config = dict(
    model='autoregressive pixel model',
    dataset='Sentinel-2 satellite tiles (TerraMesh)',
    train_examples=72500,
    image_size=16,
    hidden_act='gelu',
    mlp_ratio=2,
    qk_norm=False,
    inner_norm=False,
    max_precond_dim=1024,
    one_sided=False,
    adamw_lr_other_params=0.0015,
    max_steps=10500,
    batch_size=64,
)
Rows from block 7, named by matrix and row number. Rows with one number belong to one attention dimension. Each number is 128 + 24 x the weight over its row's rms, rounded and kept within 0 to 255. All counts start at 0. After the name is the row's rms in percent of the matrix's.
# v: attention value (model.blocks.7.attn.v.weight, 384x384), inputs 192-287
# proj: attention output (model.blocks.7.attn.proj.weight, 384x384, transposed), outputs 192-287
v.5 113 [129 156 141 109 163 164 101 102 102 177 183 115 108 161 153 126 103 142 136  95 109 141 105 131 140 110 130  70 138 134 146 126 129  99 113 155 120 113 122  85 158 151 150 180  78 158 179 159 140 116 159 127 134 111 172 155 120 161 163 143 107 101  76 153 129 144 142  96 111 136 127 143 150 147 100 151 150 116 154 151 136 108 166 126 134  81 117 113  90  96 118 132 112 141 156 118]
proj.5 102 [128 126 119 145  88 130 153 164 108  99 103 132 144 114 105 154 127 142 137 138 134 106 147 138 116 146 133 144 163 101 135 123 158 111 155 126 118 158  92 135 115 108  97 102  61 127  80 121 129 114 118 150 129 149  83 125 145 158 138  79 124 135 129 120 136 145 119 140 143  89 126 104 115 117 191 115  75 139 113 116  82 116  95 126 114 206 141 162 144 165 168 162 160 111  94 125]
v.6 111 [139 158 134 120 107  87 143 177  96 122  88 153 161 127 120 134 151 179 152 159 112  93 118 109  76  98 109 125 130 121 125 130  96 105 149 115 154 136  95 125 103 125 164  99 134  92 110 106 183 101 163 149 110 118 127 115 121  98 124  73 136 140 129 143 108 116  97 142 156 116 159 129 148 135 152  95 165 112  86 153  66 151 105 180 160 143 141 143 130 129 104 101 148 123 122 143]
proj.6 098 [106 125 142 128 167 138 129  86 141 109 141  92 117 127 154 122  76 108 137 125 123 100 172 119 156 108 144 123 149 119  73 128 161 144  88 163 106 133 140 116 127  96 100 146 146 170 134 153  62 182  93 104 124 153 111 144 123 130 108 176 151 136 111 125 106 113 127 160 100 110 114 112 106  69 159  93  82 107 152 127 156 104 160 105 113  74 114 116 112 114 146 129 113 125  90 110]
v.7 104 [156 106 125 114 135 121 142  97 109 119  55 102 110  96 117 174 112  75 162 113 104 118 161 175 141 126 118 108 121  89 172 126 118 169 129  59 113 115 124 107 124 148 125 136 158 144 119 166 138 145 123  80 138 127 146 137 113  86 140 102 102 177 129 157 129  98 125 142 146 175 151 135 148 166 143 134 133  89 146 129 127 142 132 116 122 161 158 125 113 133 159 146 114  93 129 131]
proj.7 098 [120 140 142 132 131 121 138 116 148 107 159 108 125 160  93  89 131 165 107 114 133 116 152 102  84  98 160 141 139 167  76 132 141 122 126 163 157 103 157 143 114 161 133 133 114 161 149 144 116 117 148 169 155 124 129 107 132 149 119 123 137  66 128  93 125 140 171  84 124 111 120 100 106 121 113 137 119 137 116 162 120 112 133 151 127 133 121 144 134 158 101 142 137 137 104 148]
v.8 118 [ 94 116 123 166 110 149 128  89 124 120 117 142 162 123 127  93  76 136 121  96 135 118 118 126 174  92 151 148 164 172 118 125  79 126  91 108 132  86  86 122 164  97 119 126 112  97 104 132 148  94 114 131 121 130 149 159 190 168  75 114 203 137 137  71 175 179 123 129 128 135 128 113 175 103 129 110 159 123 152 139 135 109 185 127 161 113 188 120 135 135 116 128  81 129 123  98]
proj.8 115 [129 164 129  77 150 120 147 187 115 140 151 136  91  97 122 138 134 102  98 161  78 144 118 137  92 135  99 155 126 127 172  78 137 146 120 175 147 186 181 110 153 178 139 152 162 147 128 152 119 138 110 114 126 122 129 145 115  99 195 142 133 158 114 163 146 131 150 132  96  98 145 128 121 179 152 171 138 132 160  72 148 184  57 119  89 154 114 110 104 146 122 125  81 127 145 148]
v.9 116 [131 121 136 134 140 113 117 157 152  92 111 125 115 104 148 141 138 134 162 132 104 116 107 164  92 133 136  96 118 141 122 108 159 154 105 103 161 117 164 152 150 148 145 117 129 155 137 163  90  75 119 119 137  93 129 122 119  66 140 167 168 132 105 134 110 117 129 194 119 186 120 182 142 151 121  97 133 118 114  90 146 128 117 161 116 147 172  81 113 115 109 158 119  79 143 110]
proj.9 105 [120 115 169 105 125 126  86  91  84 139 100 157 141 113 147  79 148 191 121  92  99 135 115  93 141 135 126 144 111 119 145 165 153 130 122 146 148 128 173 171  88 125 102 163  97 171 134 151 144 175 111 111 115 123 155 163 112 139  94  97 123 115 160  88 141 110 111  77  99 120 153  71 110 100 152 176 116 128 140 146  76 123 145 133 124 122  79 138  98 179 102 135 150 174  94 169]
v.10 110 [122  88 128 111 110 111 145 104 135 107 114 107 134 135 123 141 143 110  97 129  92 139 101 157 120 117 156 102 153 114 141 167  80  98 133 167  98 119  91 121 101 122 120 156 134 139 102 124  91 126 117 106  89  73 113 136  98  87 131 126 149 142  97 122 115 110 127 152 145 114 144 143 115 174 134  96 116 134 150 117 134  94 145 141 125 120 131 118 123 118  97 137 148 160  88 109]
proj.10 105 [121 132 111 142 136 121 125 159 121 133 138 150 128 107 133 109 116 185 165 127 149 149 141  86 113 133  95 153 133 135 112 128 143 156 131  89 155 101 135 148 145 126 132 140 115 142 151 124 142 137 133 145 161 132 146 156 124 157 118  98 129  76 173 133 141 155 139 110  71 168 135 126 133 137 106 163 154 103 119 156  92 203 106 112 152 108  66 131 127 120 143 112 126 142 104 172]
v.11 102 [142  99 122 139 123 184  97 146 111 177 133 133 114  85 100 125 171 113 103 129  81  94  98 129 156 116 140  87 159 131 123 143 111  83 101 117 176 141 145 118 131 143 159 145 115 126 158 123  96 123 148 115 183 102 167 131  99 126 144 105  81 124 125 129 107  99  85  86 177 146 126 111  93 138 147 104 173  90 110 151  81 154 113 116 151 118 113 139 131 153 118 136  99 101 183 114]
proj.11 097 [151 135 172 134 160  66 161  87 141  99 132 147 155 119 143 136  67 186 158 108 136 113 109 101 111 137 129 130 108 120 117 113 158 173 140 151 111 108 129  88 125 150 148 120 137 168 102  91 140 107 137 113 145  90 125 132 160 154  83 153 137 162 156 143  96 114 156 120  78 106 149 139 138  85 109  95  89 168 130 116 132 120 149 156  79 118 126 121 121 120 123 175 145 160 124  92]
v.12 102 [111 124 122 163 131 143  81 128 125 141  89 115 109 118 191 111  84 146 151 105 130 102 114 162  87 167 100 129 147 126 107 135 121 164 136 123 133  96 156 127  99 144 141  93 155 119 114 176 143 157 116 124 134 115 138  95 154 107 121 161 113 153 126 171 159 164 109 102 198 112 102 146 131 166 151 124 104 115 130 135  95 113 160 148 111 129 167 152 135 123 169 117 150  92 131  98]
proj.12 102 [154 161 102 101 131 123 112 189 130 114 133 102  81 142  93  99 154 115 125 126 112 162 137  95 175 132 151  83 104 144  94 149 121 119 119 142 111 151  96 128 113 129 102 135  91 128 152 144 129  78  91 107 153 129 135 157 133 138 131 160 125 114 133 108 164 103 155 179 112 134 136 119 122 105 102 148 149 153 139 126 116 127  74 152 139 165 110  63 103 128 140 150 142 128 119 165]
v.13 104 [164 129 169 129 110 139 108 160 138  99  87 188 138 143 115 146 168 186  79 137 113 124 136 117  80 124 128 147 136 124 126 159  94 131 124 103 106  91 133 143 126  72 134 125 147 140 190 111 124 105 123 157  83 103 103 151 121 140 115 113 150 112  82 153 143 144 128 196 124 183 160 155 181 152 131 128 137  91  97 118 121 110 134 104 201 173 138  99 181 113 115 123 139 111 143 187]
proj.13 107 [ 83 141  91  90 148  71 147 138 111 163 142  73  87 134 148  81  66 112 140 141 136 128 154 158 168 106 128 153  98 127 107 116 115  91 104 130 175 145 125 169 122 175 130 113 116 151 107 151 128 114  92  96 139 144 165 168 134 102 137 135 134 138 115 118 170 163 138  77  85 103 106 117 100 106 164 150 142 169 170 129 110 157 103 151  66  95 111 142 101 102 148 136 121 142  99  96]
v.14 107 [127  88 114 137 145 123 121 124 107 110 113 134 146 123 107 176 111 134 144 108 137 123 115 154 129 123 160  92 152 137 155 139 136 161 152 111 108 137 143 154  79 165 115 140 167 144 189 173 156 109 148 134 110 138 158  71 129 110 161 120 124 147 134 174 164 163 118 148 162 125  95 179 146 124 123 115 114 122 156 111 167 153 139  97 117 105 143 111 103 127 127 133  84 124 120 139]
proj.14 099 [146 124 137  95 114 124 122 144 145 161 129 147  78 133 134 131 149 108  94 115  77 139 133  94 107 144 128 136 162 150 111 151 149 148 107 158 112 119 120 119 140  89 165 135  72 136 109 120 113  96 151 184 111 109 171 177  94 145 114 106 103 105  92 101  89 100 165 162  87 168 155 107  58 131  94 108 138 134 118 131 105  88 116 159 168 154 114 112 147 166 122 121 129 122 155 162]
v.15 102 [155 136 142 128  91 148 114 139 151 150 138 166 140 129 152  97 133 153 172 134 109 114 146 121 127 108 141 143 142 136 139 146 155 109 130 129 109 158 168 135 132 117 169 113 119 133 134 141 137 121 125 152  79 152 132 145  83  84 101  93 102  96 122 140 100 148  97 104 139 165 112 121 129 101 110 127 112 117 170 112 100 133 138 128 157 103 142 131 151 143  92 157 120 157 113 145]
proj.15 096 [106 120 135  96 153 114 176 123 130 100 126 118 130  92 109 155 125 141  94  96 127 110 119 135 106 138 126  95 124 137 117 141 137 140 156 134 106  99 120 128 129  85  98 151 126 130 115 115 103 143 157 107 135 113 168 132 176 144 106 150 133 169 149 149 157 146 136 174 114 106 140 145 138 127 134 107 117 133 114 152 110  99 126 146 122 105 109 117 120 156 105 155 128  98 106 135]
v.16 116 [127  94 121 169 146 113 129 153 108 109 143 122 110  60 154 143 109  99  88 158 109 134 103 139 174 183 106 123 109 133 152 147 142 115 150 141 106 127 139 149 149 171 113 147 135 154 114  98 153 129 101 191 158 150 120 126 140 123 136 121 117 116 110 105 151  93 147  92  75 127  84 144 100 127 137 156 136 122 119 126 153 124 127 110 129 116 125 112 132  81 136 155 126 127 174 116]
proj.16 114 [179 190 183 112 125 130 144  91 101 175  95 159 138 179 112  81 155 158 108 111 143 142 116 136 115  93 128 134 141 140 130 113 146 167 110  98 147 124 126 151 121 110 165  52 164 156  91 167 132 124 100  85  96 130  83 107 115 163 113 126 129 124 150 155  99 146 161 125 164 142 148 126 132 146 138 111 137 105 131  83 147 171 138 137 143 124 127 158  81 155 113 120 137 141 135 100]
v.17 106 [137 122 113 121 156 145 118 132 100 133 119 144 132 134 102 141 175 200 128 110 136 178 146 169  70 147 154 128 128 134  93 149  90 100 118 118 135 121  90 156 124 122 138 128 175  93 140 139 142 131 165 128 121  95  89 118  84 130 130 143 123 110 123 149  93 128  98 161 161 127 144 139 118 194 142 150 143  96 116 126 100 155 110 139 129 113 104 113 108 143 115 136 171 141 133 127]
proj.17 104 [105 142 148 119 117 102 104 140 141 107 116 113 148 131 121 135  83  91 158 190 146 104 111  89 159  89 145 112 134 117 104 110 121  86  99 115 124 131  98 146 122 121 167 162 121 106  94 105 113 111 112 106 149 114 141 136 155  97 121 143 153 135 105 147 110 121 111  95 125 149 121  99  91 110 145 124 125 126 111 133 138 123 133 118 140 129 145 155 111  79 165 148 120 155 107 129]
v.18 107 [ 98 119 159 150  78 113  80 133 165 146 130 144 149 117 117 105 150 155 134 111 165 132 134 149 160  76 134 155 146 134 142 150 129 114 119 164 152 145  83  97 100 129 141 130 132 113  77 108 168 142  78 125  94 120  91 139 125 141 122  99 168 132 136 124  80 110  82 154  91 152 142 115 134 150 126  82 123 119 131 142  91 115  78 126 149  90 110 139 113 142 157  82 156 128  97  85]
proj.18 106 [100 151  94 123 147  90 160 145 111 110 164 135 108 139 104 144 117 119 133 122  87 107 113  86 144 165  96 148 102 121 126 101  85 107 147 110 138 146 184 107 153 156 144 148 146 117 154 138 105 115 103 130 158 114 156 119 168 109 115 136 143 106 160 144 194 150 130  68 146  88 116 144 142 125 133 134 125 119 142 129 147 165 186 114  95 121 113 117  80 117 147 127 108 160 120 174]
v.19 105 [135 115 153  79 135 143 121 108  98 104 127 139 107 142 132 113 126 131 118 108 109 142 141 120 101  98 140 145  78 128 127  96 169 103 145 128 141 112 121 132 106 158  89 153 149 108 205 115 133 118 137 143  90 143 150 162 106 101 121  98 125 106 152 147 129 181 144 108 104 132 174 107 197  95 116 104  76 129 149 114 158 117 147 100 147 172 155 100 130 104 125 141 135 143 121  93]
proj.19 101 [ 89 126  63 155 136 106 133 160 152 141 115  84 121  92 132 140 122 129 148 149 146  97 123 162 139 143  78 136 117 130 134 172 146 117 107 112 128 162 152 139 116 124 142  97  70 164 139 115 101 161 108 111 128 110 152 106 177 138 145 117  94 125 102  96 111 126 101 159 113 151  89 157 133 121 148 190 138 102 147 141  99 148 122 137 157 148  97 112 126 109 117 117 158 130 136 147]
v.20 115 [131 143 136 137 141 137 151 122 139  89 148 135 104  94 148 144 160  97 104 138 109  93 126 135 132 124 117  94 155 135 149 184 157  88 117 158 137 106 121 156 144 172 120 167 127 130 129 157 185 110 128 176 143 122 142 138 128 176 100 154 113 140 118 143 155 131 148  97 147 103 103 119 154 155  97 172 132  97 146 125 117 148 111 130  87 116 176 138 118 111 122 193  80 155 113 125]
proj.20 105 [176 108 137 130 143 150 108  91 111 131 101 155 129 130 110 101 135 105 130 120 114 118 141 167 147 123 144 135 117 127 152  95 133 190 152 127 120 148 129  98 129 147 136  85 162 152 115  89 148 115 150 131 137 150  93 112 111 125 148  85 130 108 173 126  95 152 126 147  82 150 129 114 102 123 112 136 113 162  94 118 162  99 161 100 162 125 120 123 114 138 142 117 126  89 174  78]
v.21 114 [ 98 132 143 143 130 131  95 158 149 137 144 162 139 127 112 132 128 120 135 157 140 139 124 151  96 138 152 152 135 113 112 141 118 140 159 144 135 174  82 153 125 119 147 136 152 121 142 125 102 109 107 148 108  79 123 132 150 110 133 128 136 130 138 167 129 120 123 137 141 149 143 153  89 122 154  86  97 110 105  99 127 136 141 118  75 120 102 106 163 165 116 116 124 130 158 145]
proj.21 116 [114 122 112 127 161 149 160 106 104 127 144 139 151 104 151  73 140 116 116 157 121 137  73 132 149 180  66 108 122 157 152 106 114 146  96  92 187 137 152 131 129 142 103 122 124  59 167 140 137 185 136 145 142 146 115 125 151  98 110 152 100 135 158 122 123  67 108 117  90 152 163 146 134 128 122 140 145 136 147 183 126 116 102 121 137 116 128 109 110 133 106 100 168 150 114 105]
v.22 098 [147 135 126 123 142  95 120 109 145 107 151 100 113 180 120  97 134 146 149 179  68 180 126 142 122 151 124  92 147 133 101 149 114 138  93 129  89  68  75  72 153 145 124 104 103 145 122 108 105 132 121  66 126 126  98 123 126 118 122 104 154 126 109 132 104 117 141 167 128  79 150 128  86 155 165 118 155 131 139 137 162  81 157 160 118 113 157 108  98 154 135 114 116 125 149 117]
proj.22 088 [131 123 108 129  64 143  89 133 118 143  59 116 105 129 142 143 137 124 128 128 168 102 164 124 123 123 183 155 126  99 127 103 145 117 121  98 150 152 150 156 144 129 103 180 134 109 150 168 153 141 145 125 131 129  92 119 128 132 113 118 127 154 131 116 164 145 106 111  99 133 150  61 111 130 103 113 136 153 105  76 123 142  97 127 144 150 108 163 139  87 142 117 152 152 105 170]
v.23 099 [123 170 125 165 144 148 129 107 160 150 114 149 166  86 122 121 109 158 136 149 172 120 121 115 146 163 150 130 144 107 136 128 148 128 174 104 162 124 129 166  74 124 159 105 149 142  92 132 135 133 104 147 107 124 116 124  84 157 116 143 141 126 150 122  96 157 148 127 107 142 156 147 102 113 140 106 130 131 146 105 132 142  92  87  79 119 114 153 136 110 159 147 122 138 151 120]
proj.23 095 [138  88 141 138 112 130 110  94  92 141 136 132 140 127 105 118 155 107 103  94 125 111 110 138 108 132 116 133 119 176  96 136 125  94 149 164 126 111 122 165 140 171 163 108 101 155 143 102 129 122 158 132 164 127 162 149 142 123 141 117 102 116 189 127 120 133 101 136 164 138 103 183 115 151  92 184 127 138 122 133 110  68 152 171 158  88 122 129  95 142 107 126 126 133 107 111]
v.24 108 [118 121 111 115 107 101  82 156 163 124 108 137 144 121 142 105 106 143 124 153 117 154 135 109  99 142 159 174 123 109  86 129  85 152 150 130 138 153 104 105 111  71  85 121 171 136 146  87 140 163 148 142 100 102 100 142 130 147 134 122 107  96 160 171  82 126 131 167 134  99 134 112 107 155 161 139 123 128 145 132 125 105  94 139  82 145 105  99 143 155 137  97 171 145 116 144]
proj.24 103 [118 153 113 126 107 157  99 104 111 143 128 119 140 171 107 130 147 149 102 137 160 100 115 126 183 172 109  93 127  83 119 152 125  75  68 132 117 114 120 165 121 133 173 103  94  99 111 131 127 125 133 100 113  82 145 107 124 125 155 138 159 128  89 112 169 144 114 126 133 156 154 122 131  90  92  83 125 150 138 109 114 127 114 110 160 139 129 144  98 101 146 134 109 134 114 124]
v.25 106 [112 139 141 114 110 141 153 130 125 105 113 113 103 120 168 171  98 140 124  85 128 131  68 142 171  89 105 143 122 171 161 127 153 151 114 147 109  81 140 141 124 161 121 140 111 130 181 137 119 114  92 126 133 116 171 133 160 121 126  78 164 178 148 101 134 174 109 139 107 130 162 150 191 161 131 140 121 149 107 127 106 137 151 139 149 132 151 109  81 146  95 144 144  80 108  84]
proj.25 105 [111 113 138 115 111 125  96 136 133 137 134 141 123 119 149 122 166 139 133 112 109 142 153 150 135 137 118 136  89 113 154 125 113 117 108 132 132 138 205 118 152  83 128 123 121 164  95 156 156 154 143 129 113 114 139 142 109 115 132 104 107 108  72  90 124 121 167 123 120 100 125  92 157 129 171 176 107 121 176 114 145 127 100 125 140 136 110 126 140 117 121 123 101 118 115 160]
v.26 097 [106 114 131 136 146 161  81 150 109 107 123 134 165 105 107 146 157 121 108 115 133 142 137 115  71 157 120 122 125 122  91 150 125 143 127 128 135 155 101 114 127 161 148 199 156 125 152 153 134 121 120 154 101 127 113 184 153 146 142 136 124 131 150 116 113 141 149 149 108 138  78 126 132 123 131 156 120 127 121  98 108 102  95 144 119 100 116 131 137 158 164  94  82 111 112 152]
proj.26 099 [138  96 113 114 131 131 132 123 118 193 142 120 133 129 161 108 102 106 150 133 147 137  84  94 150 142 130 119 143 160 149 126 109 166 115 161 175 155 126 134 115 130 102 120 134 129 110  92 173 165 102 129 126 112 140 103 102 154 110 137 126 156 129 132 116  69 122  85 175 103 166 146 148 126 128 118 114 118 127 122 115 188 123  85 110 128 142 141  94 121  95 115 126 140 162 100]
v.27 100 [113 142 112 159 135  82 136 150 109 116 142 120 153 152 113 110  91 159  95 134 107 113 121 126 118  91 174 107 136 167 108  74 130 139 115 154 122 124  92 113 136 164 154 146 121 123 142 140 173 123 131 150 124 145 111 137 106 144 142 132  97 128 112 140 149 109 107 139 164 119 130 126 107 171 172  90 135 144 124 121 138 104  96  93 187 113  89 141 131 102 112 119  94 129 138 124]
proj.27 092 [179 133 146 133 109 129 144 120 125 180 104 134 113 155 119 161 136  73 117 155 141 124 153 103 155 145 112 160 116 101 169 155 139 114 112 112 127 146 134 175  75 117 146  86  87 188 109 168 118 155  70 124 133 110  84 138 113 162 140 155 146  94  78 121 130  92 158 130 148 171 116 117 115 142  93 114 126 100 128  98 159 160 116 113  77 176 114 117 112 100 153 119 152 126 164 138]
v.28 098 [135 130 103 132 156 169 172  99  85 102 111 157 176 134 125 128 123 112  89 147 141 126 125 110 119 179 128 131 129 106 127 149 138 163 134 141 149 125 152 153 128  67 130 112 128 159 159  77 108 131 109  94  98 160 111 119 125 125 106 105 119 126 137 118 123 121 165 124 172 157 117 163 107  92 131 165 146 169 136 127 144  95 153 146  83 125  98 107 143 106 102  93 139 125 136  89]
proj.28 098 [ 95 123 134 106 106 124 151 130 168 158 124 132 104 139 123 135 142 114 148 125 118 148 153 177 120 122 152 138 147 139 100 137 103 129 129 112 103 128  85 102 130 160 139 118 112 124 108 154 126 140 151 133 101 105 154 171 115 137 111 131 165 146 165 107 115 143 122 117 107 131 155  99  97 175 146  70 103 127 110 145 113 154 100 141 142 106 154 146 109 156 127 155 153 156 107 118]
v.29 097 [115 142 145  92 121 116 140 104  72  95  84 146 100 167 127 128 131 154 120 134 103 119 100 108 111 132 138  94 135 130 151 115 153 168 118 131 102  80 165 139 139 166 145 133 113 128 145 150 147 143 154 131 105 135 169 118 153 160 163  85 151 158 138 112 169 149 133 151 115 128 169 104 128 134 136 116 115 118 145 145 106  80 142 149 172 121 132 144 117 162 154 115  77 106 172 138]
proj.29 094 [151 105  90 137 103 120  99  97 132 122 136 146 135 122  87 109 133 113 121 122 134 130 125 139 134 105 103 168  90 105  89 112 130  97 108 110 147 176 133  93 119  93 112 121  99 109 146 140 126 133 103 148 105 147  43 128  90 138 116 153 107 176  83 121 119 144 130 161 122 140 121 121 115 141 118 123 139 127 136  54 165 126  88 122 106 151 159 120  81 125 101 124 140 134 100 146]
v.30 101 [115  96 122  88 138 127 122  85 125 102 122  87 134 136 141 140 162 141 103 137 102 138 168 108 140 113 108 133 115 119  90 150 112 121 110 111 130 111  90  89 184 143 116 158 128 119  97 149 142 147  84 125 117 136 148 158 120 112  99 134  94 167 134  93 162 116 141  91  91 149 106 119 107 144 157 145  89 137 118  97 129 137 116 148 144 112 125 148  93 133 132  92 139  95 143  97]
proj.30 101 [115 126 130 140 141 123 133 162 150 160 105 179 155 133 128 155 136  97 126 117 161 130 100  89 121 137 149 108 124 148 154 113 147 149 122 156 154 135 162 137 117 136  90 140 146 110 155 105 133 143 149 108 142  97 122  90 147 164 138 154 105 124 160 146  88 112 122 141 158 117 129 122 108 177 142 123 164 106  95 160 150 142 148 111  90 145 102 160 129 129 162 146 115 146 133 155]
v.31 105 [132 101 133 141 130 121 130 124 161 155 138 145 108 130 126 156 128 109  74 119 127 138  89 166 148 115 129  96 135 149 124  96 134 112 158 104 150 130 101 147 121 188 132 131 158 120 140 135 150 149 154 136 153 137 173 172  89 130 152 125  82 136 142 161 117 120 119  99 148 145  85 137 123 133 123 127 132 150 131 171 111  83 137  99 132 109 118 122  78 102 188 174 115 155 114 133]
proj.31 103 [175 133 138 184 117 156 119 143 138  89 133 129 111 113  84 123 138 141 155 147 113 127 171 115 138 163 148 102  79 127 165 183 106 153 133 116 117 158 123 125 113 140 111  85 102 218 120 139 135  86 110 159 132 112 100 112 154 120 122 146 134 111 141  95 135 134 144 151 126 128 142 161 130 141 112 136 128 126 121 128 170  94 138 156 119 102 121 166 153 141  78 150  96  94 161 164]
v.32 106 [122 134 143 129 140 171 124 122 110 160 140 134  95 167 162 100 103 111 170  95 118 127 120 151 127 143  99 118 100 104 127 168 137 166 135 106 118 102 125 111  97 150 124 157  85 145 135 136 131 133 133 113 156 128 149 156 117 139 111 108 143 134  98 113 139 170 136  62 143 154 131 117 127 130 120 132 109 113 155 116 132  91 147  83 109 153 163 136 110 105 102 114 102 110 170 113]
proj.32 098 [150 129  69  95 152  99 132 155 151 128  75 142  72  88 122 170 159 126 143 118 117 132 140 152 106 128 116 116 131 154 132  80 154 110 128 150 167 144 151 138 159 134 114 112  94 122 173 120 105 107 105 109 153 130 161 166 123 103 118 110  91  88 158  83 145 118 124 131  95 110 129 150 124 144 122 184  89 161 172 123 103 176 129 158 147 130 130  79 166 104 108 167 151 137 142 123]
v.33 110 [ 62 141 131 103 149 101 138 116 104 128 110 131 127 156 119 120  91 170 170 159 125 124 128 107 112 153 125 161 133 139 142 148  78 145  96 135  90 120 143  92 192  64 111 162 142 129 118 136 122  97 133 104 104 128 133 150 137 119 146 122 146 100 106 123 113 109 167 144 100 139 197 153 145 145 118 145 142 148  86 112 151 100 124 118 106 134 100 123 115 110 125 132 172  79 154 110]
proj.33 104 [153 164 120 140 121 160  86 127 142 133 127 118 146 130 133 132 121 141 112 131 178 136 119 118 116 141 153  98 130 100  83 154 126 115  95 131 146 134 107 159 140 122  97 152 135  89 119 118 124 182 126 113 137 127 103 138 115 118  92 131 125 138 101 133 138 170 117  92 150 112 105 112 109 131 131  90 117 137 137 121 114 187  81 142 126 139 144 124 148 124 152 121 125 150  71 160]
v.34 111 [185 125 143 134 103  92 104  61 151 131 159  98 137 153 166 119 147 112  76 141 133 108 114 141 151 134 144 168  98 150 137 125 132 166 162  95  97 102 141 106 117  72 121 100 135 139 103 112 139 124 104 105 108 176 131 126 147  70 117  85 141 143 110  90 153 105 130 146 122 136  99 196 157 104 120 149 146 146 101 109 166 122 146 156 142 126 135  95 106 121 121 125 118 136 135 155]
proj.34 107 [143 111 117 131 120 117 120 210 100 116 112 132 127 129 105 128 127 140 149 121 127 147 140 111 149 120 163 133 119 111  89 147 107 106  96 100 136 131 120 159 157 148 128 161 111 171 120 164 139  78 126 132 123 112 129 126  93 162 152 139 139 107 141 123 132 118 138 117 120 138 157 102 126 173 156  91 149 117 149 112 109 105  85 138 174 137  73 166 129 124 126 146 113 133  79 138]
v.35 109 [138 122 148 132 146 111 119 103 126 114 114  64 141 163 157  98  85 110 124 138  54 120 156 150 106 104 108 106 156  98  71 102 128 125  96 117 154  91  90 113 151 116 105 109 108 143 126 168 143  87 106 132 140 152 109 113 135 137 115 123 118 155  89  80 165 130 142 140  85 126 116 161 119 118 112 155 107  89 178  97 154 157 152 159 144 121 183 104 125 140  94 148  93 119 146 101]
proj.35 102 [158 126 114 134 142 119 129 148 110 104 144 156 131 149 170 109 142 172 162 105 162 112 153 160 129 143 147  93  79 156 164 143 155 141 149 187 109 158 143 136 147 181 133 148 157 133 145 144 105 173 127 113 146 136 117 136 129 136 151 132  99 173 150 125 122 112 138 102 164 120 155  78 109 152 158 128  98 149  97 123 103  89 126 150 154 144 106 143 147 131 144 153 129 174 126 141]
v.36 092 [129  92 156 116 103  74 117 118 141 160 147 105 127 121  70 166 146 127 136 153 108 156 139 173 127 142 107 132 122 149 139 145 172  75 175 148 115 103  89 101 125 111  96 120 143 154 117 127 166 106 133 138 134 104 160 127 151 146  93 151 130 143 132 102 158  76 174 130  83 158 118 140 110  87 117 124 141 159 125 138 116 129 139 108 131 124 150 149 144  89 126 116 148 101 123 126]
proj.36 090 [106 159 117 143 149 146 145 113 173  91 156 139 126 123 153  91 112 129 130 119 154 145 112 150 135 114 135  85 147 122 157 123  90 154  86 122 119 170 122 171 129 157 155 128 179 157 136 150  85 114 123 119 111 153 106 129 125 125 138  91 133 111 144 148 100 154 111 129 123 120 120 104 138 154 130 140 133 120 123 147 149 105 112 102 115 136  87 102 117 133 127 108 141 182  97 139]
v.37 100 [175 107 131 130 175 137 144 209 104 122 184 104 143  97 144 146 142 152 148 167 123 127 110 157 152 155 133 114  68 151 135 172 114 110 104 133 102 116 139 123 160 101 121 140 127 133 132 150 136 119 159 108 155 147  98  84 110 101 136 114 108 133 105 167 110 104 170  85 119 138 123 151 143 138 175 165 118 127 118  85  89 159  90  81 106 132  98 125  93 134  98 126 149 102 112 148]
proj.37 096 [142 122 102 149  79 142 112  99 148 127  91 121 121 130  90 183 134  94 134 106 141 111 119 123 131  82 142 136 172 109 153  96 137 166 141 107 107 108 127 121  94 123 119 157 166 117 169  95 111  88 140 137 122  88 168 162 114 157 139 138 132 118  80 141 101 137  93 150 127 133  91 125 109 115 121  92 119 147 162 157 121  82 139 139 175 103 129 153 152 107 146 138 119 170 150 152]
v.38 124 [ 98 139  78 100 128 100 138 107 130  93 120 138  89 137  89 128 110 104  71 157 112 155 112 151 171 108 147 161 144 111 196 146 157 141 143 112 146 123 117 107 154 135 150 138  97 144 148 140 136 116 132 176 128 113 106 113 145 136 111  96 153 128  96 105 156 115 151 154 111 109 112 141 135 104 104 118 113 131 136 133 157  90 129 155 194 124 110 109 123 137 110 106 119 148 142 135]
proj.38 111 [161  95 139 122  95 142 141 120  91 120 156 119 109 142 134 129 131 125 149  98 162  89 157 126 115 133 101 138 108 122 110 110 117 128  97 113 134 166 115 205 146 140 121 130 110 122 159 134 141 141 105 108 117 164 100 120 125 124 151 161 134 144 104 131 166 198 148 127 118 207 154  98 118 159 143 144 137 100 130 129 146 137 110 148  94 137 160 140  81 110 177 111 109 167 117 143]
v.39 096 [113 153 137  98 158 117  99 114 126 164 133 134 121 100 115  98  86 123 131 133 103 145 116 103 122 168  73 130 148 178  96  87 155 119 137 124 138 132 129  96 144 164 139 135  85 143 109 120 153 102 141 136 137 130 155 127 125 115 108  86 103 124 103 121 161 117 119  98 124  94 154 112 125 138 147 108 125 122 138 128 110 123 139  97  89 156  95  84 128 119 119 147 139 126 157 124]
proj.39 097 [146 160 129 138  98 115 159 143 168 113 121 125 160 123 159 162 124 156 124 128 124  94 128 162 157 121 136 100 115 121 145 149 159 135 100 153 110 133 108 144 126 109 111 122 158 113 182 182 128 173  90  92 149 101 159 115 124 110 163 134  98 124 137 129 130 130 123 165 129 111  98 153 153 144  96 142 111 160 140 163 130 165 108 156 147 154 153 173 130  98 103 151 168 133 112 113]